config = dict(
    arch='regnet',
    model='self-supervised image encoder',
    dataset='photos of plants and fungi (iNaturalist)',
    train_examples=90422,
    image_size=32,
    crop_scale_min=0.2,
    horizontal_flip=True,
    color_jitter=0.6,
    method='simsiam',
    norm='groupnorm',
    hidden_act='relu',
    weight_standardization=True,
    channel_attention='se',
    depths=[4, 4, 4, 4],
    kernel_size=3,
    stem='single',
    widths=[64, 96, 144, 208],
    projector_hidden=512,
    projector_out=128,
    projector_hidden_layers=2,
    init='trunc_normal_002',
    residual_init='zero_last',
    optimizer='soap',
    beta2=0.999,
    learning_rate=0.0015,
    beta1=0.9,
    shampoo_beta=0.999,
    eps=1e-08,
    precondition_frequency=32,
    max_precond_dim=1024,
    merge_dims=True,
    one_sided=False,
    adamw_lr_other_params=0.0019,
    max_grad_norm=3.0,
    max_steps=3900,
    batch_size=128,
    epochs=5.5,
    lr_schedule='cosine',
    final_lr_fraction=0.01,
    warmup_steps=110,
    weight_decay=0.1,
    adamw_weight_decay_other_params=0.01,
)
Rows from block 6 of a small self-supervised image encoder, named by matrix and row number. Rows with one number belong to one channel. Each number is 128 + 32 x the weight over its row's rms, rounded and kept within 0 to 255. All counts start at 0.
After each channel's rows are labels from the 100 images, of 14976, where the channel reaches its highest value: "colour at peak" is the nearest of a few named colours to the mean colour under the peak. Only what is clearly more common there than usual is listed. The data: photos of plants and fungi (iNaturalist). In brackets: how many of the 100.
# convs1: grouped (12 groups) 3x3 conv (model.blocks.6.convs.1.weight, 96x8x3x3, standardized in use), inputs within the group 0-7, a 3x3 kernel for each
# convs2: expand pointwise conv (model.blocks.6.convs.2.weight, 96x96x1x1, standardized in use, transposed), outputs 0-95

convs1.88 [146 116 153 119 115  97 100 144 147 127 105 120 181  96  63  74 201 181 119 106 101 116 148 124  75 164 175 130 131 137 138 102 116 144 127 132 115 154 164 112 160 142  80 112 168  79 113 125 112 233 107 192  53 119 122 134  96 105 135 151 158 103 101  96 118 113 113 177 119 129 116 134]
convs2.88 [111 105 121  89 145 125 110  97 127 159 155 102 155 169 136  92 179 128 118 102 124 134  54 104 116  48 156 122 109 123 180 152 155  87 121 165 104 118 134 131 114 110  95 117 100 109 110 167 142 137  93 121 169 102 110 123  91 161 114 168  92 112 183 145 122  84 124  91 128 152  83 118  55 138 155 114 192 151  48 136 142  71 114 156  56 119  83 132 138 135 177 135 133 148 185 188]
colour at peak: pink (37)

convs1.37 [ 77 121 136 138 147 114 108 144 145 135 137  99 166 128 119 135 129  88 121 118 120  98 130 136 139 169 129 128 132 149 145 162 104 151 183 123 132 183 113 133  85 170  60 114 183 171 115  77 139  92 125 101 117 131 211  66  43 169 160  61 101  98  67 174 137 133 103 132 101 136 138 148]
convs2.37 [107 166 103 204 145 119 100 140 156 115 136 216 132 203 153 140  69 105 125  70 179 149 139  94 145  67  68 144 130 116 119 145 107 153 112 146 115 122 108 157 114 117 156 124 101 142 128 216 161 147 113 163 107  95 160 140  98 159 129  64 134 165  90 132 174 144 137 138 123 110 163 112 101  91  72 125 147 210 194 142 153 134 141  93 112 106 126 118 140 138 165 129 120 138 138 131]
colour at peak: pink (40); white (36)

convs1.51 [ 85  85 135  32  37  98  14  67 185 152 134 153 126 157 152 133 107 136 138 135 130 138 142 134 147 160 125 136 140 119 138 158 117 155 132  86 162 152 125 132 133 121 129 155 121  94  96 177 120 104 161 137  47  69 128 128 146 130 142 146 132 144 134 144 150 153 118 132 122 144 149 124]
convs2.51 [ 94  71  81 131 124 152  87 219 161 136  88 104 152 107 155 141 104  99 146 165 129 154 143 213 155 183 127 125 104 114 107 133 148 128  93 156 154 147 157 166 165 156  86 151 156 116 179 103 124 126 116 170  63  80   9 123 111 177 100 120 146 140 114 134 168 123 116 100 174 158 141 136 127 102 162 141 110 156 128 161 121 174 165 154 121 109 140 104 123 145  90 143 138  97 133 138]
colour at peak: black (31)

convs1.57 [184 173 155 144  60 118 120  72 105 212 163 125 124  64 111 163 122 155 156 112 146 154 105 120 140 128 136 132 102  89 123 136 150 121 130 178 106 139 172 136 135 163 154 136 152 128  81 114 125 121 132 163 114 150 125  95 106 134 119 132 126 136 127  89  68  67  97 197  96 108  53  69]
convs2.57 [131 149 157 150 118  64 204 133 146 118 153 151  56 101 123 115 191 145 233 139 110  50 132 139 132 182 145 115 123 146 123 143 146 136 108 140 159 137 189 153 157 161 141 130  93 107 121 144 126 121 129 213 136  74 104 128 160 112 171 174 124 162 174 137 132 190 118  67  96 117 160 135 124 140 177 128 161 160 122 169 123 164 137 172 115 149 118 145 121  92 127 125 126 131 104 111]
colour at peak: brown (62)

convs1.77 [104 108 108 131 135 130 121 134 165 163 120 105 168 112 138 159 114  78 172 128  70 140 103 129 206  91  87  65 159 197  94  93 155  82  75 124 109 130 114 127 144 109 176 131 156 165 152 142 134 115 118  94  86 138 131 129  99 127 121 134  92 153 174 154 120  80 173 136  96 220 159 105]
convs2.77 [ 41 171 146 146  81 120 172  78  95 113 112  91  62 150 102 131 143  90 182  95 105 128 106 137 137 124 155 162 167 119 135 159 109 141  72 117 128 150 124 111 109 126 178 146  63 134 113 123  57 172 102 114  91 151  95  91 149 160  91  65 183 136 114 127 139 161 136 124 118  83 137 138 130 104  52 183 174  64 137 129 114  86 128 127 113 133 144 130 131 139  89 111  81 147 123 102]
colour at peak: pink (27)

convs1.8 [131 111 108  94 137 182 165 125  85 102 148 135 148 111 117 167 108 100 140 134 127 113 120 144 132 141 166 147 150  80  79 104 216 127 103 113 128 135 130 148 132 108  68 141 148 111 127 162 214 134  44  53 120 177 121 113 139  66 156 183 151 125  54 133 131 115 126 138 122 114 140 139]
convs2.8 [143 132 107 156  71 138 128  95 138 132 154 152 185 129 143 123 157  91 110 135 213 142 156 154 120  65 119 149  81 146 134 105  97  93  50  87  98  85 137 146 120 109 204 120 107  91 114 104 143 115  88 130 168 124 127 170 136  89 177 178  83 155  95  93 139 130 179 186 113 123 126 105 162 140 110 164 176 159 140 111 140 109  98 136  93 139  61 158 134 174 121 101  96  94 182 129]
colour at peak: pink (28)

convs1.61 [193 223 152 142 122 146 144 116 108 140 231 142 111 128 131 125  71 121 173 141 134 127  94  89 150 164 119 103 117 197 129 100  98 146 118  84 101 163  76  85 113 113 134 140 123  79 171 124 141 124 122  88 167 107 146  93 183 116 123 120 109 126 139 153 110 141 115 142  93 177  84 108]
convs2.61 [132 139  76 117 159 144 153 179 127 142 146  74 177  78 134 144 100 107 115 231 120 163 139 139 104 151 170 111 251 101 158 129 131 121 167 124 130 164 102 153 107 114 104 162 138 181 105 102  70 126 146  90 106  77 116 120 155  54 145 148 115 121 129  76 121  90 126  81 159 141  88 117 109  80 113  83 129 107 122 140 139 132 125  71 122 125  99 117 152  97 167 132 132 128 142 113]
colour at peak: brown (64)

convs1.78 [150 124 144 143 142 107 126 116 117 133 163 148 150  68 135 103 127 187 129 163 173 121  93 154 130 143 126 110 154 125  70  69  44  53  40 105 133 159 130 132 154 139 118 146 144 139 115 109 160 133 145 150 119 156 123 111 126 153 100 126 147 126 159 195 145 210 105  80 158  93  77 126]
convs2.78 [130 107 117 133  90 122 123 149 117 142 190 152 114 111 134 152 136 151 141 196  66  86 130 107 103 133  89 108  75 197 134 167 148 184 141 133 180 192 181 117 199 181 157 146 161 137 191 179 115 122 125 157 113 116 195 144 143 117  51 114 109 155 171 186  74 168 128 158 123 131 149 159 136 145 105  75 116 120 131 116 177 134 101 129 161 134 135 118 143 141 123 114 169 123 116 129]
colour at peak: black (30)

convs1.48 [ 93 233 207 160   0 204 154 142 104 106 133 125 152  93 123 134 166 125 121 105 105 131 140 111 118 135 124 122 144 145 137 154 131  98 131 132 102 123 131 121 143 101 135 129 133  99 165 116 135 114 136 139 126 153 124 101 136 133 130 112 121 130 113 128 110 132 123 139 139 109 132 118]
convs2.48 [153 125 168  95 129 176 164 118 130 120 105 159 148 135 113 142 137 101 138 127 124 188  68 151 142 104 127 118  82 115 150 136 120  85 108 140 150 116 128 140 159 151 245  90  98 162 172 122 110 102 142 100 140 116 140 170 166 112 134  85 128 119 147 110 127 149 199 149 129 109 103 126 138 191 150 176 125 204  75 109 107 158 179 114 172  96 168 158  74  75 114 114 164  77  97 101]
colour at peak: white (31); pink (29)

convs1.9 [160 120 111  92 153 159  93 122 159 145 103 138 111 117 157 149 165  80 112 136 117 110 109 136  99  84 149 104  48  81 116 127 210  14 174 202 148 136 112 147 126 159 142 117 142 119 120 122 171 149 114 134 145 136 112 145 108  47 137 186 130 118 168 145 148 120 132 122 116 114 114 127]
convs2.9 [129  93  58 141 113 131 118 157 106  76 126 114 116 141 122  96 139 136 126 147  67 101 102 148 144  99 145 104 134  91 136 112 124  80 118 163 111 109 119 121 108 106 109 109 132 136 131 108 166 117 195 169  76 171 161 121  88 173 144  47 144 148  72 160 136  77 119  65 117 137 161 122 126  82 136 112 184 144 182 150  80 146  85 117  80 181 110 144 221 179 136 116 123 150 159 155]
colour at peak: white (45)

convs1.87 [152 134 149 142 132 141 122 122 134 168 117  96 161 100 104 166 150 109 196  89   4 130  49 104 225 128  91 141 139 123 187 142 141 132  97 127 122 156 162 119 158 148  95 132 129 129 131 136 122 112 132 134 148 137 132 136 143 102 132 161 111 121 118 124 121  61 166 132 135 174  98  69]
convs2.87 [ 96 149  74 143 160 135 177  95 152 165  69  27 108 166 133 141 138  99  98 176 203 102  60 143 141 119 156 133  42 144 129 165 159 143 135 145 129 148 192 154 118 124  78 137 130 140 162 114 115 152 124 125  37 107 118 159 107 102 126 178 163 126 137 123 160 130 137 157 141 152 173 149 108 105 110 132  87 123 121 146 132 191 143 141 153 175 158  86 141 119 119 149 105 132 128 121]
colour at peak: pink (25)

convs1.28 [126 176 111  74  85 176 148 104 127 115 114 151 136 117 119 120 117 131  76 157 147  84  45 176 139 125 126 173 119 118 122 165 139  93 124 137 145 128 110 135 116 128 122 140 123  87 164 118  99  74 223 178  92 108 103 125 163 178 149  40 127 176 111 134 116 159 150 138  74 124 144 105]
convs2.28 [125 115 111  88  92 126 153 160 167  96 114 159 112 145 110 104 151 114 170  97 106 143 100  60 117 127 151 139  73  78 207  99 107 144 140 155 129 107  95 128 127 120 205 131 103 109 147 115 151 111 215  71  80 114 150 104 132 132 121 151 151  91  53  76 125 107 131 195 152 136 131 122 120 158 100 158 140 162 153 162  81 141  86  99 113 172 119 191 129 162 191 123 135 153 143 124]
colour at peak: pink (27)

convs1.62 [133 134 106 125 153 151 140 109 115 155  92 137 125 137 123 116 114 100 109 126 132 138 131 120 104 127 120 124 130 132 111 156 130 139  62 127 120 120 114 114 132 109 132 106 137 115 108 167 119 136 141 102 143 153 114 101 115 136 132 117 123 139 120 154 255 172 108   0 172 172 170 122]
convs2.62 [ 98 125 183 155 177  94 134 209 109 150 107  86 139 111  78 189  94  96 125 119 139 159 129 148 150 130 153 136 124 110 188 161 133 162 130 156  98  85 106 112 118 113 183 134 119 129 176 129 107 173 106 160 136  67 152 138 169 115 113 125 129 103 138 151 112 134 177 137  84 183 132 104 178 146 160 173  93  98 100 170 164 134 171 113 117 126 135 192 143 158 185 181 127 161 163 196]
colour at peak: pink (38)

convs1.25 [141 153 144 143  52 149 109 146 125 126  99 167 130 176 109  87 110 133 196 123 110 131  52 107 148 148 142 137 131 126 121 145 103 113 102 113 151 115 118 119 111 148 158 133 142 163 150 146 131  65 157  71 159 101  88  87 148 115 227 158 113  87 113  75 125 155 151 205  80 133 101 119]
convs2.25 [120 117 154 108 117 217  80 112 127 125 117 163 122 137 167 138  98  76 102  90 138  65 110  96  67  85 125 109 118 114 189 117 103 117 141 124 119 134 123 116 110 117 141 144 152  56  85 111 105 134  99 113 157 112 134 105  93 148 156 149 150 111 146 115 164 138 154 161  86  97 108  85 161 105 123  96  71 116 154 145 182  59 126 149 133 107 171 218 182 180 176 106 139 104 101  90]
colour at peak: pink (38); white (33)

convs1.55 [188 102  21  80  11  51  69  30 175 131 126 131 117 131 135 122 115 131 134 131 131 125 129 129 133 154 112 145 149 138 121 153 147 125 150 113 130 149 121 102 112 121 134 143 149 129 108 167 181  96 190 142  89 108 151 135 145 134 130 140 124 122 136 137 134 139 136 123 105 150 145 123]
convs2.55 [141 123 135 173 108 118 116  81 132 183 164 172 110  76 116 130 184 142 115  36 139 102  95 172 141 182 116  58 111 133 133 131 173 115 129 192 171 154 176 118 173 168 123 185 137 146 189 140 115 129 144  80 140 198 110 109 102 147 162 189 141 114 121  94 108 108 115  94 145 108 151 110 149 162 115 149  97 158 127  67 124  93 137 148 129 121 138 144 130 152 143 167 136 196 104 130]
colour at peak: black (31)

convs1.18 [114 182 100 202  85 175 118 117 123 103 107 166 139 136 108 138 146 135 170 182 153 116  96 153 136 123 109 146 121 114 133 113 119 168 135 108  99 119 110 170  24 179  38 173 137  84 140 179 136 217 108 129 140 102 131 121 125 123 134  93 139 126 108 154 111 103  99 131 139 159 117 144]
convs2.18 [138  81 115 124 121 127 198 162 128  83 126 111 112  62 127 139  99 129  92 150 128 131 129 195 182 110 146 163 230 168 143 187 105 127 142 156 147 105 141 181 135 147  92 119 125 112 131  80 184 126 153 108 162 183 122 148  92 135   9 158 105 122 161 163 110 129 114 110 129 144 108 105 101 152 139 111 112 145 181 127 110 137 143  90 143 156 126 139 142 181  68 141 124 137 135 127]
colour at peak: black (25)

convs1.83 [ 71 129 150  99  99 156 137 139 137 116  83  94 104 145 144 122 191 112 148  66  65 158  61 128 121 157 120 189 142  60 164 113  89 109 165 174 166 162 104 155 160 125 145 126 147 100 130 142 126 147 127 141  93  98  99 163 209 139 172 132 108 102 148  65 126 101 129 163 113 118 137 154]
convs2.83 [154 118 134  93  85 132 123 186  87 134  60 140  20 152 124 141  73 132 177  98  98 152  98 130 186 101 133 197  67 106 105 138 151 153 106 137 136 143 160 150 147 142 102 106 116 125 143 138 150 136 137  68 134 160 130  65  98 171 141  82 149 164 183 101 109 122 127  99 160  91 155 121  58 153 115 143 157 127 178 124 112 110 136  94 147 120 125 114 115 117  99 173 180 172 123 134]
colour at peak: white (27)

convs1.16 [121 150 124 117 102  88 143 151 123 105 127 175  81 142 177  96 123 157 148 115 115 122 109 128 148 132 134 140 139 121 142 129 128  94 125 159 209 190  34 180  60   8 163 131  74  88 100 153 101 137 182 100 156 158 103 138 130 128 142 125 118 131 123 145 124 127 128 119 106 142 116 129]
convs2.16 [105 161  79 178  87  63 168 154 139 173 185 139 107 101 111 111 131 149 126 101 127 179 116 146 129 129 144  99  27 132 148 101 166 117 128 158 155 140 168 176 138 126 106 145  85 176  86 114  95 105 164 106  33 168 167 138 104 121 173  94  86 152  94 158 112 135 147  90 130 140 130 168 159 173 154 167 107 182  89 127 116 153 134  90 138 153 128 115 137 110 141 105 140  95 107  87]
colour at peak: black (30)

convs1.34 [127 142 124 129 126 150 142  98 119  82 142 201 109  85 133  93  75 102 161 119  93 137 132 119 139 146 117  80  53 110 148 138 137 108 145 144 108 135 164 106 124 166 146 122 178 161 138 102 124 122  98 114 119 115 237 212 184  88  72 117  84 169 112  92 133 105 141 129 158 125 153 140]
convs2.34 [133 151 142 217 194 121 109 133  98  84 114 154 138 161  96  96 189  89  97  82  33 104  82 170 102 145 173 113 105  92 153 138 130 140 138 152 118 138 113 113  99 106 131 174  96 160 138  74 135 128 142  88  77 169 167 119 175 129  93 154 146 113 132 150  68 160 129 144  74 175 114 188 128 152 116 153 100  88 158 130 147 113 121 126 134 156 148 199 123 127 153 147 147 150 124 138]
colour at peak: pink (41); white (33)

convs1.54 [196  13  57 121   3 138  29  56 179 145 128 134 133 147 141 141 119 129 144 148 150 129 145 136 139 164 131 136 145 125 116 158 126 141 150 129 148 168 138 105 131 117 132 154 136 149 125 167 163 126 136 138 101  96 139 129 139 139 141 144 123 122 136 124 138 129 131 130 106 162 134 128]
convs2.54 [ 82 163  88 117 110  98 151  58 105 154  96 124 146 143 133 157 124 110  93 112  64 125 126 116 184 152 135 134 114 124 110 159 165 180 114 167 174 157 157 171 175 163  86 172 149 152 181 153 168 112 166 142  96 135 136 132 218 135  80  32 137 148  77  99 167  95  91 120  92 130 117 114 160 146 117 150 132 179 128 156 121 151 125 158 127 153 142 102 155 161 120 122 151  70 115 125]
colour at peak: black (44)

convs1.23 [141 101 155 103 114  99 146 132 104 124 123 170  93 154 156 106 109 128 155 165 143 151 120 111 137 123 117 111 174  89 139 101 131 111 166 118 158  64 123 220 131  29 132 175  40 117  72 179  71  90 158 109 152 122  92 127 159 105 135 129 126 159 149 152 152 163 112 163 130 137 138 113]
convs2.23 [172 111 165 106 118 135 115 111 117 132 122 124  98 173 146 146 136 180 139 148  66 172 159 132 129  81 140 127 176 100 116  77  78 134 153 117 123 204 144 132 118 126 101 131 162 116 138  92 109 133 122 152  82 140 139 132  86 130 124  99  81 154 182  83 219 100 103 128  56 126 158  78 178 166 125 162 157 108 167 139 172  62 172 154 128 105 102 100  83 129 149 114 137  58 130 122]
colour at peak: black (29)

convs1.1 [165 125 101  77 113 131 111 117 168 104 115 113 153 130 123 158 129  98 145 116 145 173 107 115 131 130 167 147 115 120 143 154 134 118 128 142 125  95  67 143 108 118 117 104 140 178 148 144  80 179 153 156 129 134 132 105 158 195 136  76  99 129 115 186  72  62  22 153 205 138 146 171]
convs2.1 [ 98 160  64 153 117  81 113 124 180 175 100 112 116 147 118 130 108 101 102 142 140 127 122  98 119 109 179 124 178  42 143 126 125 117  93 195 138 122  72 130 157 146 131 137 120 135 157 130 163 205  98 103 155 146 116 145 201  55 105 103 114 150 140 119 195 104 100 137 181 111 165 114  73 133 103 158 133 135 127 158 110 168  93 184 173 114 130 142  65 136 159 114 109  88 132 132]
colour at peak: pink (30)

convs1.93 [119 110 133 148 141 136 130 100 113 156  80  65 122 158 101 168 115 104 127 148 132 146 164 139 144  83 136  81 148 154 159 107 120 123 123 190 122  70  74 119 197 130  90 164 154 184  66  86 172 214 116 120  99 145 135 169 152  94 114 162 137 164  94  99 155 137  94  97  92 104 124 148]
convs2.93 [ 84 135 133 128 146 113 170 113  85  61 133  68  94 102 100  94 178 101 119 132 149 146 118  94 169 119 174  88  97  89 107  88 101 112 112  93 106 135 145 170 121 113  56 154 192 125  89 122 136 119 139 156 197 194 208 129 100 147 105  65 111 128 115 155  96 108 102 149 166 125 110 124 125 136 194 150 177 134 101 123 152 127 175 153 121 124  82 147  70 129 108 136 132  84 134 129]
colour at peak: pink (28)

convs1.46 [126 121 130 128 107 151 136 149 129 120 108 137 101 147 121  89 143 120 139  99 157 128 133 115 133 123 124 177 149 116 155  75 132 169 104 131  92 136  99  96 153 121 126 114  99 136 122 177  83  48 163 110   0 239  93 127 167 120 100 130 132  99 153 144 115 148 134 131 145 119 166 126]
convs2.46 [126 116 153 122 154 102 228 125 112  98 149 137  86  92 123 116 146 120 160  92 169  88 133  92 188 139 101 117 138 201 166 128 141 132 144 131 155 125 150  45 163 183  77 114 159 109 136 131 123 122 147 128  72  57 182 153  80  61 155 125 146 169  85 140 151 135 110 147 136 101 182 136 139 164 125 148 137 134 107 205 121  92 141 141 132 142 155 122  91 110 144  89 127  80 133 130]
colour at peak: black (50)