From a checkpoint of a small self-supervised image encoder: depths [4, 4, 4, 4].
Rows from block 9, named by matrix and row number. Each number is 128 + 24 x the weight over its row's rms, rounded and kept within 0 to 255. All counts start at 0.
# fc1: squeeze-excite reduce (model.blocks.9.se.fc1.weight, 18x144), inputs 0-143
fc1.0 [ 87 162 137 131  91 141 102 125 131 131 162 119 145 146 138  70  93 111 180 160 165 104 180 165 114 125 161 123 125 117 151 115 141 123 152 102  81 156 108 126 157 149 161 134 118 162 117  91 121  97 110 141 122 151 146 129 101 183 152 103 126 100 102 178 121 136 161 131 156 100 133 127 126 131 103 131 118 205 145 133 140 146 151  88 118  92 152  71 136 139 117 138 159 135 142 125 139 173 112 137 111 134 132 109 130 117 132 121  90 140 117 117  96 134 106 124 144 124 129 126 169 158 149 123 119 130 150 126 156 148 125  79 143 116 131 163 138 121 148 113 112 143 110 164]
fc1.1 [151 116 134 113 138 129 162 133 127  99 136 100 123 132 114 123 145 160 141 117  97 120 101 126 144 104 121 171 140 102  98 101  94 147 102  97 119 148 105  91 147  95 135 150 146 195  99  98 106 140 112 126 132 156  88 148 107 130 140 135 123 169 132 130 116 140 147  70 109  88 112 135  95 103  90 127 131  98 147  91 109 131 113 152  95 162 134 146  81 118 115 142 118 139 109 141 130 108 151 162 129 108 141 119 134 149 191 122 140 139 104 117 194 122  78 142 150 125 109 120 110 121  81 130 158 109 127 122 130 161 149 114  83 138 117 151 119  91 100 142 114 186 129 148]
fc1.2 [131 146 111 139 106  74  94 129 143 144  93  96 120 106 148 135 137 119  95 132 135 160 159  64 148 101 112 171 111  96 154 145 139 135 105 139 127 146 169 142 105 128 168  78 123 134 154 133 144 152  96 119 104 106 148 104 166 127 145 125 150 158 115 128 135 144 143 141 147 146  96 122 137 112 123 180 132 110 128 129 153 124 145 112 110  99  59  90  91 151  93  94 143 127 164 107 136 113 142 159 137 119 113 115 154  93 124  56 118 109 110 134 119 141 148 108 124 151 138 137 107 122 110 139 137 119 128 191 105 146 122 115 129 148 102 161  91 165 107 108 150 117 149 110]
fc1.3 [130 113 125 119 130 107 165 116 115 132 115 144  73 130 120 135 125 109  96 134 158 106  91  91 134 113 122 117 124 109 137 111 104 127  60 194 163 107 118 204 185 132 141 137 128 122 114 159 127 146 128 179 132 120 135 124 129 127  95 108 180  79 112 124 138 137 119 128 113 130 134 128 135 109 122  93 115  86 125 133 128 132 111 100 176  92 148  94 134 143 118 149 108 133 127 136 121 103 128 118 139 111 150  73 130 114 123 112 135 126 120 178 120 121 120 109 104 117 126 133 167 123 149 124 165 156 154 116 126 161 134 136 149 115 106 123 109 172 160 134 125 150 209 134]
fc1.4 [103 131 141 126 116  97  75 141 108  57 151 112 128 118 118  96 124 150 106 151 134 124 214 124  71 130 181 126 124  99 173 103 105 144 112 131 117 144 120 176 166 130 134 129 143 163 110 139 113 119 132 108 128 141 149 122 124 127 110 122 141  98  97 153 132 161 131 127 121 124 156 136 147 132 125 133 132 150 146 133 103 149 114 108 116 121 136  93 146 177 111 234 146 134 126 150 138 129 111 125 115 138  79 111 106 136 115 111  92 110 158 112 147 107  94 111 122 108 103 120 146 147 106 115 128 115 153 129 149 139 128 128 118  97 174  98 120 124 159 135 119 146 134 120]
fc1.5 [167 120 139 124 135 127 104  91 137 116 110 101 125  95 130 137 104 115 137 149  82 132 138  99 135 130 145 129 138 146 125 197 124 164  79 154 124 118 121 105 128 131 110 157 101 118 134 165 133 138 136 109  99  95 113  89  84  65 117 147 110  95 123 134  95 147 137 157 152  92  82  83 105 125 127  90 126 123 192 155 142 112 113 120 154  98  97  94 141 141 114 101 151  90 161 102 128 129 133 126 108 162  92 142 114 128 179 154 133 126 131 135  99 106 134 129 116 133 150 136  83 118 117 125 118 148 136 121 146 104 126 103 138 123 114 139 130 107  66 165 119 161 153 152]
fc1.6 [111 158 122 131 133 106 129 145 140 177 107 101 181 122 132 125 159 144 118 137 114 142 128 102 151 143 124 138 113 139 159 110 131 142  94 148 123 134 153 114 187 124 111 170 133 137 125 179 117 149 168 142 138 151 115 110 161 167 131 112 151 149 110 138 105 156 150  93 116 158 174 143 185 141 143 125 137 103 160 140 100 135 103 112 128 142 130 160 135 128 194  96 127 150  86 118 138 130  74 123 123 135 110 130 129 123 111 122 129 120 133 135 171 110 158 120 150 130 121 166  99 118 143 119 164 170  76 139 102  58 121 141 152 145 172 101 154 159 130 137 117 148 109 137]
fc1.7 [143 150 133 118 147 130 122 111 124  90 159 124 118 159 143 142 121 152 121 112 192  99 176 164  96 160 156 128 131 126 113 150 168 139 159  67 136 140 108 129 165 120 131 121 139 161 194 107 151 155 137 113 130 147 160 109 136 177 137  93 110 135 132 138 116 118 150 157 120 106 130 143 109 137 133 132 132 226 127 115 129 130 139 135 121 109 145 106 145 131 121 155 134 123 104 151 129 138 137 117 106 114 140 115 142  87 148 121  92 126 102 133 120 101 106 114 120 146  82  98 147 134 175 147  91 160 132 148 157 129 164  78  87 136  94 110 116 119 141 164 134 139 132 142]
fc1.8 [111 123 163 145 156 110 111 157 154 108 160 153 131 149 122  98 136 139 130 110  91 143 110 173 118  96 159 148 133 135 103 102 161 158 133 162 124 141 129 171 123 110 157 101 118 162 115 136 127 123 139  99 119 154 120 154 118 161 135 106 147 101 132 142 136 124 149 101 146 141 124 123 107 122 104 164 144 157 125 110 168 193 154 116 109 121 151 123 101 128 127 255 141 129 123 105 144 144 135 114 121 119 155 112 138  78 122 131  99 112 141  98 133 100 129 127 170 134 111 121 157 138 146 133 124  96 146 168 119 135 134 150 119 121 154 163 123 130 143 120 123 128 143 175]
fc1.9 [149 111 126 112 144 103 108 165 133 140 157 159 137 151 143 192 116 143 126 120 117 114  97 165 114 119 133 156 111 106 123 148 101 167 140 112 130 113 124 163 133 143 158 122 129 138  84 140  73  82 143 129  82 169 165 143 121 159 128 149 133 115 112 105 118  41 130 127 154 144  89 132 158 146 108  73 108 158 115 102 147  86 145 120 130 163 104 130 126 143  89 119 136 106 130  93 145 142 129 144 137 160 111 110  94 126 134 140 134 153 139 149 153 135 142 155 155  96 133 124 144 185 132 113  86 143 109 103 119 160 130 161 114 107  92 152 147 103 111 121 131 111 136 129]
fc1.10 [130 102 126 121 145 109  72 117 139 198 177 131 108 113  84  98 145 114 112 113 115 125 152 177 118 129 148 136 174 115 148 136 107  99 184 173 102 155 141 112  88 108 152 109 141 144 147 133 124 128 150 142 122 142  99 135 100 130 145 113 102  90 131 116 137 121 137 139 175 126 161 132 155 138 141 160  91 168 103 118 114 119  93 131 111 117 118 119 123 137 144 159 114 155 138 114 133 155 101 103 147 122 101 141  99 125 144 135 125 145 141 144 138 113 138 126 142 133 139 124 111 106  76  94 113 127 150 163 104  95 125 135 170 124 187 145 154 132 119 128 131  94  80  62]
fc1.11 [170  83 121 118  82 104 134 117 114 119 148 118 133 150 138 117 137 111  86 158 124 135 124 101 118 167 168 104 120 152 186 118  82 135 110 118 132  98 108 117 133 150  83 160 138 161 112 114 133 102 136 154 121 118 123 103 112  89 185 114 145  86 114 120 115 121 112  54 103 131 127 140 130 165 108 137 122 154 114 114 124 130 123 101 145 105 163 167 126 111 129 141 145 138 132 153 114 119 123 146 140 114  81 106 152 175 128 110 161 166 155 141 147 126 132 125 133 116 119  89 112 128 110 120 115 177 145 140 145 147 143 135 178 133 126 124 161 160 177 139 113 186 149 139]
fc1.12 [152 166 116 114 124  97 171  85 128 125 137 124 100 132 130 127 103 117 149 161 166  91 117 139 121 125 150 119 143 136 139 169 180 122 187 152 149 137 127 173 120 104 133 128 126 158 166 109 131 124 172 102 121 140 123 130 165 152 166  80 156 136 135 126 111 145 141 132 119 133 110 146 111 157  91 156  84 133 148 133 102 152 128 153 162 121 136 151 161 114 129 158 158 126 128 141  88 139 148 135 115 103 134 149 184 110 120 159  89 183 105 144 137 127 139  88 132 117  88 142 143 161 177 112 104 155  92 157 114 136 152 147 148 130 131 159 139 133 115 115 130 151 177 145]
fc1.13 [142 120 122  87 141 104  71 129 124 131 121 129 161 140 120 119 161 111 133 135 127 131 122 158 140 133 138 116 164 111 133  77 182 115 168 144 147 166 111  95 161  99 163 153 102 122 118 142 142 115 169 181 140 103 135 156 122 139 130 149  91 125 160 140 156 151 137 104 127 160 115 142 120 126 128 148  81 131 168 141 138 116  86 157 148 137  79  73 106 139 139 129 144  76 118 138 139 159 105 143 135 134 102 138 119 141 140 155 126 102 127 127 140 100 162  93  87 152 155 132 101 111 133 147 169  83 129 186 119 134 102 141 105 108  70 137 127 134 144 133 134 144 130 137]
fc1.14 [137 142 142 130 106 117 100 157 153  64 125 125 151 131 125 124 145 144 117 143 107 126 227 168 104 120 153 127 113 142 149 140 142 145 109 119 110 152 124 106 161 124 110 125 148 165 173 137 144 100 140  45 120 144 145 132 143 139 145 104 107 144 121 125 105 134 143 137 127 135 131 151 109  96 110 173 106 170 133 121 130 144 146 135 137 136 140 127 132 124 144 166 192  96  99 137 129 140 130 135 109 134 108 140 148 149 147 167  87 113 169  73 135 100 112 127 117 121 123 137 137 176 141 125 116 143 138 154 135  98 123 154  69 114 155 110 134 105 121 101 107 130 123 169]
fc1.15 [108 142 122 121 134 127 110 143 110 128  90 109 141 133 159 153 122 141  91 132 142 141 143 110 143 152 136 101 120 120 116  77 114 144 101 138 105 139 106 101  98 130 137 110 152 127 177 165 103 105 100 122 135  87 125 123 114  81 101 125 112 100 155  98 115 115 148 159 131  89 189 102 102 119 139 120 133 157 141 126 153 131  93  92 127 140  84 134 134  94 121 109 103 116 121  94 122 119 121  81 133  63 122 142 116 161  96 146 107  90 160 114 137 126 119 191  65 114 141  81 134  92 128  90 130 126  75 126 109 107 131 162 124 133 120 130 120 102 150 150 160 130 106 134]
fc1.16 [139 144 119 108 136 110 132 140 126 112 128 141 136 150 108 142 117 165  92 119 115 129 131  73 121 124 110 131 124 159  93 138 160 130 146 119 129 141 157 112 132  94 119 152  89 114 142  99 124 127 122 126  81 101 171 131 106 125 113 158 139 142 144 196 109  96 175 119 149  83 126  97 136 168 131 129 113 139 134 100 128 137 107 129 147 136 123 178 149 144 156 130 123 132 158 109 102 130 107 138 118 146 128 131 110 126 138 129 118 149 114 143 112  73 158  92 183 128 158 119  83 133 110 158  95 188 145 128 109 113 138  92 109  82 196 187 140 115 124 133 127  90 116 104]
fc1.17 [ 88 147 144 150 164 110 107 140 114 108 156  95 138 146 132 108 123 147 159 136 146 133 168 184 107 149 151 123 120  98 134 117 109 126 210 120 110 123 127 123 174 154 101 130 139 132 143 139 154 127 119 122 123 106 164 111  92 160  97 101 141 155  94 154 128 112 131 138 142 121 146 115 144 179 117 108 132 170 107 119 115 169 116 123  91 111 171 125 116 156 123 187 152 120 117 111 129 109  84 140 128 116 151 112 106  95 153 101 103 137 127  84 141 138 129 141 155  96 124 133  80 138 106 137 144 144  92 177 143 112 118  83 140 121 139 101 104 148 138 152 127 153  78 130]